config = dict(
    encoder_arch='tc_resnet',
    model='encoder-decoder audio transcriber',
    dataset='short read English sentences (LibriTTS-R)',
    train_examples=26041,
    gain_aug_db=6,
    n_mels=64,
    hop_length=160,
    input='log_mel',
    spec_augment=True,
    win_length=512,
    tokenizer='char',
    vocab_size=32,
    encoder_norm='batchnorm',
    encoder_activation='relu',
    encoder_depths=[2, 3, 3],
    encoder_kernel_size=7,
    encoder_stem='single',
    encoder_widths=[128, 128, 128],
    fusion='cross_attention',
    label_smoothing=0.1,
    decoder_width=128,
    decoder_layers=7,
    decoder_norm='layernorm',
    decoder_norm_position='pre',
    decoder_activation='swiglu',
    decoder_mlp_ratio=4,
    decoder_head_dim=48,
    decoder_fused_qkv=False,
    decoder_bias='all',
    decoder_qk_norm=True,
    decoder_parallel_block=False,
    decoder_inner_norm=False,
    decoder_positions='rope',
    decoder_cross_attention_every=1,
    decoder_tie_embeddings=True,
    init='kaiming_normal',
    residual_init='zero_last',
    optimizer='normuon',
    muon_scale='spectral',
    lr=0.022,
    momentum=0.95,
    nesterov=True,
    orthogonalizer='newton_schulz_5',
    adamw_lr_other_params=0.00099,
    steps=9400,
    batch_size=64,
    epochs=23.1,
    lr_schedule='wsd_sqrt',
    decay_fraction=0.3,
    final_lr_fraction=0.05,
    warmup_steps=280,
    weight_decay=0.02,
    adamw_weight_decay_other_params=0.05,
)
Rows from block 2 of the audio encoder of a small encoder-decoder audio transcriber, named by matrix and row number. Rows with one number belong to one channel. Each number is 128 + 24 x the weight over its row's rms, rounded and kept within 0 to 255. All counts start at 0. Numbers have three digits each.
Before each channel's rows are labels from the 100 clips, of 14976, where the channel reaches its highest value: "top examples" is what is common among them. Only what is clearly more common there than usual is listed. The data: short read English sentences (LibriTTS-R). In brackets: how many of the 100, against the usual share in percent.
# convs0: first width-7 conv, stride 2 (encoder.blocks.2.convs.0.weight, 128x128x7, each kernel summed), inputs 0-63
# convs1: second width-7 conv (encoder.blocks.2.convs.1.weight, 128x128x7, transposed, each kernel summed), outputs 0-63

top examples: the word "was" (33 vs 9.7)
convs0.98:079140147132125104157109107123130120109126119143097115099137136109129104156153129124137166130163127133133095112119159147139094094149134126082084122067085136117120105150131118111071121119145126
convs1.98:104114137128135095133128132101130141116141125166118126141144097124117166148129139115090161109067126096086136146112100138137113140114124110196164093127117137113150115097155123080134159107144105

top examples: voice: male (72 vs 46.5)
convs0.50:090143173128119130114185164095140125115093108141108122092118122139129115090145124124148121108143144140162116138121089106132117143127107139135127125140130122088178099155132117068086137121150168
convs1.50:151158120109099123133092137152099090131127112153120090153134113103088104116133115142166128154121128125117075129114115151130125171143097155144063167155133134119135128103159136178095111141121128

top examples: voice: male (78 vs 46.5)
convs0.72:138155124156122124110132133120103110121125134103158141101098071089123112101073160118116140117072120099152169118124103099143088140108123124114101176096138152090171146143129140125085147123155137
convs1.72:128103155134131140115128145118123102114121120128160138149129147091093167136157142116117106117121157144126153110092136097111132134097127152198118097136111137189177153124151124157108109125136111

top examples: voice: female (93 vs 53.5)
convs0.114:142097095135117122104114156133108121101141096140147110060139128086120144134104145159134118146117202119110132141131139133174119142135136123104127118140095142157069129135108136081140130120136132
convs1.114:146075152171095140108126124130163120125166120109138155147135110113080188128141159114102158131134173112143129119105083112116154111121108124158121131139163138140099109173160062110124137101118121

top examples: the word "was" (42 vs 9.7)
convs0.29:140167103097118137142130130115119121163136126123098106117127150101147163127132135168154167149121152107060191122117143155115117141162113135080122124130132099133069110139056140106133097124129078
convs1.29:106118154132137137145139123158147093161158115139146121149109129140160102120149120102093119143091104121071119127166146147138154168123106106122132122166147146106172160138150149105143075126155134

top examples: the word "you" (37 vs 15)
convs0.126:108120104137132091152121146098143134140084118102122102167103099157126092083130119129150113101125166115105106139152154133126137141126085107151112158071110113068105061136135155150142107108085145
convs1.126:087096148116133132162134103143119136106147127184102097118139112135101150119098111153131125077106136101087134118149121142146074139166137128136086115117105128163098163145152122100141139116101115

top examples: the word "the" (61 vs 25)
convs0.5:171092082137090102134129100082116157075103128151122101127099144107152138116072137103153153146160143113121159151154142123091135099131121123085203144121137112124119065127132141120129144113129146
convs1.5:182095122149112139158179080140087116133102159128111111119131142116170107133116138160177125168128108124117116140085108131111109142166110153143064146116178101106124130110131136163129092148131141

top examples: voice: male (86 vs 46.5)
convs0.14:070132141125137129097070113097104094125093125095098095119149110153136119093165128152132117107161139121137136106144122163143102133140098146124096128109118134131138124156130146127163124148132159
convs1.14:155146107138161147127105127131146143134130131127117137140130159147135097083129108197105152136096148117095116154098106150092136126133104140148123125132095152117134128110157124148155127108066126

top examples: the word "you" (38 vs 15)
convs0.125:132130134143138141139087097092108110132147156097138088128111219066136115133092125129126133147154111106123114139152137169138112141127106123108152132172130142087137134120111115113131146188132130
convs1.125:098158141094143144118121115099158151096145139112107121140104132155147135116103114138142193113085131162111141132132122162135150125079158154126129118114130153097166136096109172144156159124134075

top examples: voice: male (78 vs 46.5)
convs0.111:103139145147132139135180074108138113097162130137128125146147145179127129105167131138159088106133140135156087138144116088143109174110140138139126114140149106171129131112135134111137080098166157
convs1.111:133121117144191139070133114112156140132126133119151130120116116110148138141103105137089156152086129144117127118143091136167157096094121103134126137118159115107161104112154114111092129135145113

top examples: the word "was" (34 vs 9.7)
convs0.61:114140100139130125167151110128139104150155146138148157111127158141129147142121137133148113172150146124142113180161162143174132134108171135139137158120120129161082152131134153117156159146129153
convs1.61:128109173139185115138195102139106117054144104138135137099113142141141086146116148128101155151134152158122134112117110146142148104144172137118170142121107135135101126126135154101126143100128118

top examples: voice: male (74 vs 46.5)
convs0.69:098175167136131133117138088145187144196144123112117160149133170128103123137127133160142133150124128108102121168149111153150158125106168148116101097110100150104134115120140128109121130124157114
convs1.69:107123122102132112071153148119151103147135142123148119133122111136125084115135092103134099108110118123161114160178117115170152135136122131128099090147105112089115119109090137125111100115181157

top examples: the word "the" (55 vs 25)
convs0.39:155157140110101113140135127141135137136128157143116132143133119145117156127075126102109140049167136151124154132118141096119119136164137145110161149098154108101122160125132117074140156107147127
convs1.39:102122136133106084121169111103078113131163136147123143146112149105156176120113118144096166138109138133114147143145152106158106152120134067144123139114094143111115152161146134114129175152120115

top examples: voice: female (82 vs 53.5)
convs0.16:143132117142155111119097116171126119134141175122138138135106074121143141133132121110123121106146097115081132116076144125119070089138151173121135105102118139164165138122150100089107100140120116
convs1.16:144101133107105142127131139116147137130082137117098107155092146130118080145095193122168159121163134116068126161147134123157112145133109156128116085132123133123129131142156163124092172157095129

top examples: the word "to" (36 vs 14.6)
convs0.41:079189112149154145128134181159130123128137126147140088115091137110123123124147116109109074155153147132133091114132165116108102108136164092134076119160096110059159155110123140119155130167141122
convs1.41:127146127158069154125121121131136102099109154089130143109155126125135156126114134139105122112127150118158126179158161110096169166065127122110074097138097127143138096137165151153110088096136112

top examples: the word "he" (27 vs 10.9)
convs0.42:122148101090097124129103128111114112131105115132125122144112145102088136117108112139135152085104162155133155143105127141170147133127123107111116110130114099073099112115121116164104173152091136
convs1.42:119143134114148116151139129137092178132146132139071166082114138139105094101104112134208129130167135129118144123089117129124114141157191125079158091138131144120138118114140143131149128150119118

top examples: voice: male (94 vs 46.5)
convs0.4:102081113155132110075089133118124108133101125153133165156158145116121075141171121134154120149124163109177103145140132125128053100109117124126117112107119128133122120113108117117143095132136215
convs1.4:130115159135093199132132164133159132126170115106152121142133149161125091108136126148122125146130099164156122149139112091123178136127126108157094116096105107120143087136185140176139114137115156

top examples: voice: male (74 vs 46.5)
convs0.13:133155092122144118111139113099168146124127093092081117060141125150135154138105098132108122106171119133149172150138106108149133134112104141127143158127118108180105205138143130073118136141148093
convs1.13:082121118081108160099122136149104135058145146146140148134177116133154128134158122120126149154178123148134112131159123114100117120130071142151126157108106149116118135172139120105113141124127093

top examples: voice: male (90 vs 46.5)
convs0.32:099130113094123134158155081132169144092156101112148088147128167130078089138174107157109111160125099149159108109152110139136144146099116090146111128111133110132152146149120116135117141133160150
convs1.32:140113129124124161074085142189144120134150119110145142111185132121099118151087149137092152105159109141106108124098144128100104158117133144112125090140098129132128116119109140162111112142132156

top examples: the word "a" (29 vs 12.3)
convs0.76:119135129094146123101092135113102127111100119087106098089082145104047142143148124152112133144115112133107125162147114126116076154099150103098132133184128152163120146109140091142068141122123154
convs1.76:124143118133106150055096159158167124152105111107121126106155156131098124105149151117129140164130130113136119160194122150122118091127156129136126131097091100109122137172139132140105153165128118

top examples: voice: male (89 vs 46.5)
convs0.49:115146123139148132120102133152159135158141113164157148070115136115126095163188141133122161117146119106128106143107128134087115104146099123198130094098183115116087126145104106104142093172116143
convs1.49:091101148206123120122111147147099131101174128137182153109137130140095135130117144094140089149135122143142113111101145116121119103187109110143117108113114144155123096105097143169106140110145130

top examples: the word "to" (40 vs 14.6)
convs0.51:150174129113126130181132132141148095095133109105110095122117132097181127143188166134112148150146109142163119128123130083157068130129154127140156117141131139079187164122138104081103179134145124
convs1.51:126166104151123125129149102145129138117171153086134117113129137124139140116133116130105150149133144132149161103137126149092146136117157105129133123163119084107154100083130135133109112162142159

top examples: voice: male (84 vs 46.5)
convs0.64:150141103140116134143132138125148116156141139132115179141168126139158139138093122127131157102157133150124106110115109127104062074127150167088111130059111163136129124104104126167088107111128135
convs1.64:131140134102134155120111136110079139111101123133136121154142202108137110117147133099111132124122126158119129128163148100140158140140107119131107100155182148140094144081180168130125125143101130

top examples: voice: female (98 vs 53.5)
convs0.68:156109127121102143105111125136082156119115145119119132148144116158143212165125146141137138141124127085138121120111155139132140089100139152148142139137142129125113140107144137094174147151140176
convs1.68:124114183184111123133168114132136137119123110137133126075139129126101123131124124125167120110129109121122154118135065129140121139124126166140142109122100133151088139042114090121142112116107186

top examples: voice: male (89 vs 46.5); the word "was" (77 vs 9.7)
convs0.81:071170152115125127115143136129145158155132100099117145145146159096120138148145129126142133168186124121092157150136126144144117093122092147124111127092116150100105071114140145133148157086185146
convs1.81:126103095122153116141124122114119081097153109119081137078154110166154128119154166120108128134106130160131106143120122108134141114123133109142122118118153173128132146169155108129098156129131117

top examples: voice: female (94 vs 53.5); the word "you" (41 vs 15)
convs0.56:121152111136136118120123136148127113131124128117116104140108108114132154121138156111085136084118129184112130137128139177108139092133119129065118164091100104108092165164120137100143139118105131
convs1.56:105153094165156090120112099143136131116105105186128108115125125077129158115113117101126163129124122124123120129094131181153110100169126119149107129127126142122124129141143114135120109163114116

top examples: the word "of" (61 vs 9.7)
convs0.52:095092108135106110142120113106131096124109144154125116095123126156078136068119141140130133096127148116105161141118163104128127127105121101115087116104125127102106115091088177137138157107105091
convs1.52:144150108134192110130181108157132155089125127164177105103148118062145119113169133162147174157148156081153139104105113167120144153105128169130089138092136128146088135103128130102154119101096155

top examples: voice: female (82 vs 53.5)
convs0.44:107129117120117134119130165145085148137132138138112146125093113122135150096120160119121136124092128142144136125123112152144171133135148122090107157132088161129066113132124124174107158134150140
convs1.44:130065172119130109152103157124134106120117115150098105161144099120117122147127122109108132120121191127113132118102115123120111100142142120112116111159131079126152106142163133166113152171126129

top examples: voice: male (94 vs 46.5); the word "was" (38 vs 9.7)
convs0.108:091116157102118107111097121095175132133128111143118154136125135088116071125136125141113131156171100097102166146143081136113069096138147114105119171157130115159130164097137097091090135137137174
convs1.108:139123152139132169128156127101151176114124113120117148142172134128153091112128116124151153153113064127161146134151136133136137120135139118168110117089129106141099100187145134131127088130056136

top examples: the word "you" (33 vs 15)
convs0.20:097127091149076121140099107180118118114134115138130115115131153125145105115135131134110116157151113161102145156091155141143143117157127173132137123108119137143073104142111090174138106108155115
convs1.20:119118120141159104111113131116113147110141111155099123147124099106128136136109158113116146134129106192123116144128141129128144141146102084126094173130140101115169095105117148184111140155086165