Rows from block 4 of the text decoder of a small encoder-decoder audio transcriber, named by matrix and row number. Rows with one number belong to one neuron. Each number is 200 + 20 x the weight over its row's rms, rounded and kept within 0 to 999. All counts start at 0. After the name is the row's rms in percent of the matrix's.
After each neuron's rows are labels from the 100 texts, of 14976, where the neuron reaches its largest size: "tokens" is the input token at the peak. Only what is clearly more common there than usual is listed. The data: short read English sentences (LibriTTS-R). In brackets: how many of the 100.
# gate: MLP gate (decoder.blocks.4.mlp.gate.weight, 512x128), inputs 0-63
# fc1: MLP up (decoder.blocks.4.mlp.fc1.weight, 512x128), inputs 0-63
# fc2: MLP down (decoder.blocks.4.mlp.fc2.weight, 128x512, transposed), outputs 0-63

gate.506,094,200,196,145,173,199,181,214,202,222,184,224,213,185,229,203,220,174,198,190,173,188,220,223,236,187,171,145,188,178,213,211,182,223,190,192,190,223,202,196,222,197,210,177,223,217,197,221,152,222,204,222,198,182,199,236,181,199,206,195,202,197,201,190,200
fc1.506,098,222,201,230,216,200,211,211,203,174,189,183,186,192,199,200,174,207,187,200,188,217,212,201,205,197,213,187,204,193,201,248,220,161,155,201,230,214,204,184,186,175,174,230,185,189,202,225,198,226,205,153,188,158,157,197,243,220,177,194,218,172,202,234,230
fc2.506,099,197,202,198,228,193,195,194,223,238,226,181,211,223,208,209,202,187,182,205,194,197,217,230,219,182,163,221,232,219,189,179,194,183,215,179,222,167,220,176,240,216,217,206,224,180,185,182,202,217,192,210,186,177,180,195,180,197,190,190,240,193,207,194,157
tokens: "d" (63); "h" (19)

gate.509,099,168,221,233,193,216,200,196,199,203,223,221,202,166,219,234,198,207,197,243,205,225,240,198,222,175,167,201,178,178,148,194,198,203,167,186,215,179,215,192,202,217,199,177,216,177,183,180,216,168,167,216,233,197,230,211,221,183,175,190,189,186,189,227,192
fc1.509,095,208,196,190,208,206,192,198,205,198,191,194,210,197,175,185,230,209,237,166,175,221,222,176,202,184,221,165,242,195,151,224,200,215,201,240,190,214,227,203,175,217,177,168,223,210,226,203,220,211,171,217,189,164,198,227,215,242,197,185,189,195,203,210,194
fc2.509,096,190,202,174,190,194,208,216,196,200,158,186,205,204,226,220,199,214,203,219,224,145,196,223,169,185,180,224,170,218,197,199,187,215,197,197,193,177,177,183,194,197,212,217,213,186,230,221,219,197,211,170,196,205,239,217,200,172,232,226,193,219,209,204,161
tokens: "g" (55); "c" (24); "h" (19)

gate.340,099,189,205,201,182,183,187,175,201,212,217,209,223,193,186,183,220,186,195,230,207,178,228,170,201,182,196,164,194,171,233,192,204,219,239,230,221,189,185,179,196,197,163,177,210,217,213,214,196,206,201,221,189,203,208,248,165,146,185,193,207,201,218,204,230
fc1.340,098,201,213,227,169,199,217,184,233,188,156,188,175,191,173,181,233,196,217,200,194,163,236,191,209,191,190,169,208,202,207,210,169,173,209,208,225,179,192,196,171,185,187,210,226,205,229,196,229,225,223,223,198,251,189,206,189,195,162,172,184,198,183,183,235
fc2.340,101,183,215,222,192,209,224,204,205,199,201,196,191,152,206,190,191,202,180,207,176,207,219,169,239,171,225,161,217,184,222,170,210,243,179,190,220,185,190,174,197,181,220,205,211,196,213,206,227,212,189,222,189,199,214,185,201,227,182,212,201,203,192,195,218
tokens: "d" (53); "i" (12); "f" (8)

gate.496,097,165,220,210,176,172,239,209,220,201,208,224,195,192,180,161,221,182,187,236,208,191,206,183,214,204,193,193,240,196,141,199,188,220,221,210,207,176,183,163,215,182,207,186,214,202,219,203,192,223,187,227,209,157,209,195,169,182,211,191,197,218,171,224,193
fc1.496,104,201,239,194,185,237,203,189,164,214,182,156,192,182,233,181,216,195,198,189,189,231,241,178,203,186,200,166,196,201,223,192,197,242,179,191,180,186,207,205,204,205,194,200,178,181,196,182,155,158,199,207,214,194,184,187,194,192,207,199,190,160,188,196,148
fc2.496,106,156,206,187,216,246,186,192,175,200,206,189,188,185,183,199,178,181,206,218,191,176,210,228,219,203,219,178,179,160,192,188,197,231,236,209,180,185,195,203,201,216,228,174,211,191,201,229,185,206,208,184,210,194,198,179,228,215,201,211,135,191,236,207,170
tokens: "g" (66); "h" (12)

gate.263,100,205,237,196,184,207,201,191,204,223,181,221,179,188,197,203,193,185,210,181,198,202,233,225,235,225,181,208,235,197,196,206,173,230,209,195,219,194,201,194,177,216,242,167,174,204,189,213,181,163,202,183,207,213,182,213,173,235,206,194,170,200,198,217,194
fc1.263,097,228,202,212,225,186,185,205,180,205,199,205,208,205,223,200,166,186,173,201,210,212,198,198,194,166,203,224,185,171,171,205,213,202,190,199,209,211,226,240,207,204,236,225,215,241,188,196,190,212,176,222,182,197,239,238,210,200,166,210,181,198,186,216,201
fc2.263,103,176,172,206,175,203,227,189,192,165,239,199,175,199,205,200,212,203,220,182,208,223,164,188,188,194,235,186,166,196,210,193,217,222,229,183,190,195,171,189,210,213,241,230,184,203,190,205,198,205,185,177,194,252,166,219,175,209,234,201,209,190,173,176,230
tokens: "d" (83)

gate.317,101,199,206,176,210,181,192,226,162,200,181,187,178,192,183,183,205,235,215,214,205,187,178,156,180,189,218,183,193,167,200,237,202,220,192,162,222,208,237,213,211,210,200,181,193,191,195,198,221,203,202,196,180,153,217,214,195,195,198,204,198,215,180,199,189
fc1.317,094,202,177,189,192,248,177,202,197,234,207,200,178,198,192,192,186,208,210,200,184,199,232,190,209,179,216,243,194,185,210,193,188,166,199,226,194,219,209,188,192,186,205,178,182,197,194,259,210,224,185,193,196,184,185,156,187,216,182,207,179,200,180,162,164
fc2.317,110,172,201,183,183,204,204,204,205,181,185,221,198,214,206,228,202,190,226,215,191,160,205,211,209,190,193,211,215,154,224,196,200,194,223,207,214,170,204,196,211,198,168,175,220,247,205,196,210,193,193,154,179,218,198,208,207,202,248,200,180,184,207,180,226
tokens: "d" (68); "n" (11)

gate.13,109,199,179,173,219,150,174,223,221,201,204,205,210,199,205,200,203,203,219,196,208,220,211,219,168,212,194,170,179,177,202,226,185,202,215,202,196,190,208,191,175,215,205,165,188,181,180,186,240,223,196,210,175,223,241,177,177,219,190,207,201,188,175,169,222
fc1.13,111,201,157,223,203,158,185,196,249,221,201,211,218,168,206,176,206,202,232,220,233,220,156,196,173,211,169,175,218,199,212,191,215,189,212,201,211,177,193,168,182,178,175,166,183,181,170,204,173,222,184,176,153,197,209,217,173,198,194,257,212,216,237,195,195
fc2.13,117,225,175,213,194,194,191,185,196,187,179,205,205,181,196,214,236,209,182,216,205,206,217,207,197,183,193,206,203,200,184,210,236,192,220,237,207,186,226,193,163,195,176,207,191,207,195,215,218,213,189,184,239,194,207,216,206,189,236,224,218,218,178,245,210
tokens: "d" (42); "y" (38); "l" (10)