From a checkpoint of a small encoder-decoder audio transcriber.
Training: normuon at rate 0.022, 9400 steps, batches of 64.
Rows from block 2 of the audio encoder of a small encoder-decoder audio transcriber, named by matrix and row number. Rows with one number belong to one channel. Each number is 128 + 24 x the weight over its row's rms, rounded and kept within 0 to 255. All counts start at 0. Numbers have three digits each.
After each channel's rows are labels from the 100 clips, of 14976, where the channel reaches its highest value: "responds to" is what is common among them. Only what is clearly more common there than usual is listed. The data: short read English sentences (LibriTTS-R).
# convs0: first width-7 conv, stride 2 (encoder.blocks.2.convs.0.weight, 128x128x7, each kernel summed), inputs 64-127
# convs1: second width-7 conv (encoder.blocks.2.convs.1.weight, 128x128x7, transposed, each kernel summed), outputs 64-127

convs0.40:096199130141150115084113156154102113142146161149106087133128131132130129141155121121160114083083122109107165141135092110123121125108147163087131167111089141130128125162143119113114127123112107
convs1.40:143087094150134105140150172159077131144110128121122103112107146135169127207144110108113106102166128113150159113103191124145141160171126145135160116105086118147094101148145111136109111163127107
responds to: voice: female

convs0.95:146138123106130119151112146090141094178141120118141141154141115115121153161140165077142146084135164132102170158167100123119116122134108103119144104124140129120098148098147125145171044115144113
convs1.95:139126184126142138138121142169141124130115139104145134115159114158110138144179139122136157164125148098113124144189124146131135129196161143100165122132111114157118171159132181091160107136087111
responds to: voice: female

convs0.69:145118131157111076081126115173129083082147087159106140105079123119127130134107147130115134098146164130127073147111115119107109129167137078141156119113151140139110132146150139123125140110173103
convs1.69:084098154137110114146101126161139151086063148135125166136142158101116097131141166120127099104097142110148168118172162121090144108122162099133103112144151105116109123107122162106131168110162127
responds to: voice: male

convs0.99:090119113116128177139115107126150171104104155104071154080096158107102124133102132092119128122184085155170144157137171122148103152098133110136091130150105092121106103092132127161138112125154138
convs1.99:103122184144095116061115101140146149135154138119135176154135133084138110115116120129113140108171140150125117116138111127156153135184147131149150134130151090083121145119139138108162128118089185
responds to: voice: male

convs0.61:156092147086116147113151071054127142122113133150112074087121120122112141086128091119140132115174124119108117117107137119100135143134095125092134168116117155118179099127107173114135176134132127
convs1.61:090132122121168116094135137152160134137190135130127116135132067100134136114133116113102120124149116116114093147121091117117120172111116080157129129137148121073123128126085148119066130153149116
responds to: the word "was"

convs0.91:104100124161143129178130150141139126130140160172162132127131132161181111099151140138125117106116115149114087129154102139106135106139104135092172126121124142131164122079165124145150107138138135
convs1.91:122160126115140144098141127114103098145136110134140145131142077138085089169108127131127108142103156116069108129137127136120173147158123101147129122134088133099102125085132140142105158129167110
responds to: voice: female; the word "to"

convs0.53:120155133125133123102144139148108134144136122129155115152116132166137077173140151132136136139135136118115125155125147150131097149159141107142073173139083103118134155111133127104131128090129126
convs1.53:147136141159140143153117111150119108124144129127159096161202111097134125121138125097199070127158136137149128150165144145123120138121056116119122111157163105100147149124123130140112129135120137
responds to: voice: male

convs0.18:100076087122133125140105092121137145093140140166123094148114119099126099153123139112125161108125155138169113101167154093126152105146164111150161100122155144107098098119108145087137108117141144
convs1.18:142125138158132137139074068113120108105095125132104144138116154132181088126148136157138114137159170138158101105144131164186107114132131130142103137143101124103123119137126149123117147118133133
responds to: voice: female

convs0.27:091127140140142082149091116135092079103124149116145138139143121107120117175133144131122129106102095109104124120118150118102128114127093169078118170144136110162107060160033107093121131144110135
convs1.27:101113104102105082123065139148108117163109145140155121152157107135174136183160089128159168151125147092121143107148140144144100118130125142186105168114126098127140144113144132153122119160163116
responds to: voice: female

convs0.5:105096135141118175099134131145122119095126105139144128134132126157144096110128141123112155118176133159155146098140129147093108117125157100136105150153103122118124107113072147118128084100133106
convs1.5:133140159110149079164135096126135122151141170123163103110137172139177147125137118145111169113144132118140139120114096161126117142141121113139133147138146117113134115106146052115100136146138135
responds to: the word "the"

convs0.125:135144139115121176052133140127130135121147137098084144121118159121138133068140128163132127148139147121107142143144090138116169168093137150105113153106138146101125145168153105131151127137094121
convs1.125:169092127126148108085109179123132140128142147116106114108123119170145147126119106134141095132115125105107106145157130128115075136131135113150127088116151180085161142107158147077159140122099155
responds to: the word "you"

convs0.105:116097101127171152127118127091101106109122110167143143135089153126123144179133138123112117088102109154111117140130154105138120125153099132103142130129129115125125084084141143150129162141119133
convs1.105:130064127110155098161094146116070128124095111117157166169137137116116153155133147162110163131087135076108102127129121134152131113126166146118124149084143118140132141075150091133137102113148100
responds to: voice: female

convs0.20:133088125112148125129141053159135120069095137138125090090128128165124130126085138126050128111124162139132121115186107091092124138130133146123081100123134111134106121129120140125147149126113128
convs1.20:131152147137122152148119109173108126112130153147161120155116108116130107075140110119135086147148119141155133168145131124131098145150163144154118091106131159113095098172127167126123114180046137
responds to: the word "you"

convs0.42:104103093115082107172122086120110130110129093110117097118202124155135151128090150092083137167141118134161053105150106125123133118154119097120135131101128097135142139172115095118134134116112133
convs1.42:150114157118132115108147151123197124123118134123108093130136072138138137136119144113126126154137099140133140116136118114028148161143147121149097114156100148117111117134105093120118112133141131
responds to: the word "he"

convs0.64:154153140130127143113143071147121133114116120123073101072108133091124153106097072110139092131106135145149149111128125096132135161116137145137076159135135144125129078129102153125118148122148141
convs1.64:128158123150164144123156112155118112091115166105099127157155120098176119099103184124144142116159132136158130139132144124197124201152164144113121113150139122129112135159124126122120112135128172
responds to: voice: male

convs0.39:086127129110139164083107108162137114098112109114126180126125143155133134082109121091053136129126084127153140114121148124130100160097121084104094156151129107107175103099115144142125123124091134
convs1.39:092165183121113093148145133146174116096154116139099114107155103096123113174136103110125148210140136135111119115119114131100174150161138137156152126142138105112123108104134144112147129168115101
responds to: the word "the"

convs0.41:132120128132126159157158123112123111123115116108134110079091129088115153112110133149064103141161131114113151097134106143090141130118109110101133157144106118092110139137109131107164101117137140
convs1.41:129121150093125134159171089106144104146129152134093123124117118160141119117112163108134156132104137091193080117112083092135118084140104103138104117135115124157129098110130128113140135122130104
responds to: the word "to"

convs0.29:169108133137132128082151151134150148125136114112101155126121135136131122095120112110108143118138089147143134114133155104119169123096175119162091154122159113117110075151091114099123116132121133
convs1.29:130135159100115125158131109139150125112130128138102103085138111108146133112169130118147122075082129118105123115079116133162169103150122159106159109161068110165108121131140080104110143083154138
responds to: the word "was"

convs0.85:130148115108141172149118163113142158136121157175178144204120125137121143152112128145148095115142042125111131142115154087111095147104106122117168094131107144134126101123103102118160108136130144
convs1.85:113168120156110175141134116124104094146114180135123146153147142128116127163128102154139173112153106101143135129150126153147102138121156138172177090127136119076127151112114142162115142142140122
responds to: voice: female

convs0.44:132132122158143155138123162122157128087156137131165130150176086107109180143116147131139111118178096170124112115164134107150108146133115181089102104126104130103141107170132173132125196080115143
convs1.44:133150122159148067109110115124101095136121133140156103119153084104154141107102121105112142134171067074154140135119124161135148122104128101174096143076106177139110134155096155135135115110147131
responds to: voice: female

convs0.50:103087151128121088114159164157130090106167140109119097136106123112147110049090095128111105135116139141133134111105101098107148102148128163095094108142147102147123096093142130119155118145139145
convs1.50:121100083100126075151150116124126120163087167179128145111159110107096125125133153136137088170112129130145133107129139128107156114112130152139058108105127097121124162125151161155099134153118126
responds to: voice: male

convs0.17:153134135115135081142145142104124123151120123129140110145150139106132140138116109130140109145133118125117151129135141112091118142022134098118128076148126125113150063116103142097122176132129142
convs1.17:131142130138146131139122125141120144145121084123145101123160130138134141087129108131147142125175118101098096143152153135131187128174165126131116115112108172130123088126142145126147112153130111
responds to: voice: female

convs0.98:118111139081130156129137124151138124101111114149120134147154152105082113132093123114026086112148157125117118171113135116121139136132129151098120103147145110104101112142134151084094161114132169
convs1.98:133145107098126135164117098119122116143131093142126114133099145158133167114102136097128147156174131133059109098164130152105146125149141097105105123135122174147104106134103180137118130159063133
responds to: the word "was"

convs0.116:101129112133127108123110140104112156130130130144103158097100107142120160172120091110136150129147122141156127104149127132154110155136148122159173114139101105099112111121101113159148130144140141
convs1.116:149135102110142166080127092143151142160117117127146129126142096112164114106092144138118122133111140135111116082165109131196116129162140075140085098126149129127117122107090149127120123103141142
responds to: voice: female

convs0.49:142102125119129150147138100147124169107134110100133150097126157122136139119116114097083115159158116135165101128147072105102151139102104109127119102133130106124086139112081127146157102106121113
convs1.49:127099127124168135118142121151158141151106118115149120106125116114122113067164149113064104141090146119107135143139095145105147114095133107112124095158161136102143151123094162137149144157082098
responds to: voice: male

convs0.51:175135126146111163124171102156138139132154163133163138096149157116135165135153146130109127142123112108141140119143162159135109125167164115114113168121149116154121138139133119123131131132159109
convs1.51:175120180098159124129143145164140119090154134127090110119124159131212112144161095135172148083140084137150101083127108120160160147142132095105163111143123123148144127111116097153126092109160159
responds to: the word "to"

convs0.126:112139096120159134099105135086118127108103076129131110113188150159162106123082146122116115127142133109143119119128097120136161087131104177102123108131130165154135140122110124118117132133125110
convs1.126:156118146103119103092100127100128141160109140093157142124149109167148118126129187074136119150139082144125109202112126130125159097114118139178108146130123174113145146104122118115158125109122124
responds to: the word "you"

convs0.56:142119139134140135051135092108110106094134141113147097127132134074106122139090114113164143103106127139136128088153099125118120125216161122153139130112141100152112191104151112115117111115120145
convs1.56:151114092111117121154140146137125102173078121197145126096158131128105146134129141138154108111112097080122143178118134115128152143047105156119115148100113121126117083129084130119158132183109118
responds to: voice: female; the word "you"

convs0.52:140118113111131118088111075103130162106132133095114108116094133131102087119119113085119110080135086150145141094146128153111122107095086084124123105144087170086120118122106164133136119097163130
convs1.52:122157128091146131136088116164136099116168148151147118115136143138133117128132126141121174153118135086130110147124130145113186157119130142119123136137118153148137135136145093122101109141124146
responds to: the word "of"

convs0.76:110135115132134127095136086087128129108111134134155125085119100098131090089117106143119101129115118119109142161161132104099114126147109159155138124132078135149153110146146140134158083155135146
convs1.76:081139117154110117161120114113145074087113129121123090146115165099098139159144158151103104091155153151158132146134142100100118151136123135100115145118122060155111109126136151156131087109126116
responds to: the word "a"

convs0.48:166132125111114112116112121119134122153113132139102150133159112120127096121117114131077138142134136127148129140137110116111111154147107146091109105146128126176136170112167079123142107157133080
convs1.48:141077147133125153127147135116134090141144155130156127060066125154165112137103097139110150114147126141159101137147138116115165121138125152172145158169131119135108096127122129164121132130105114
responds to: voice: female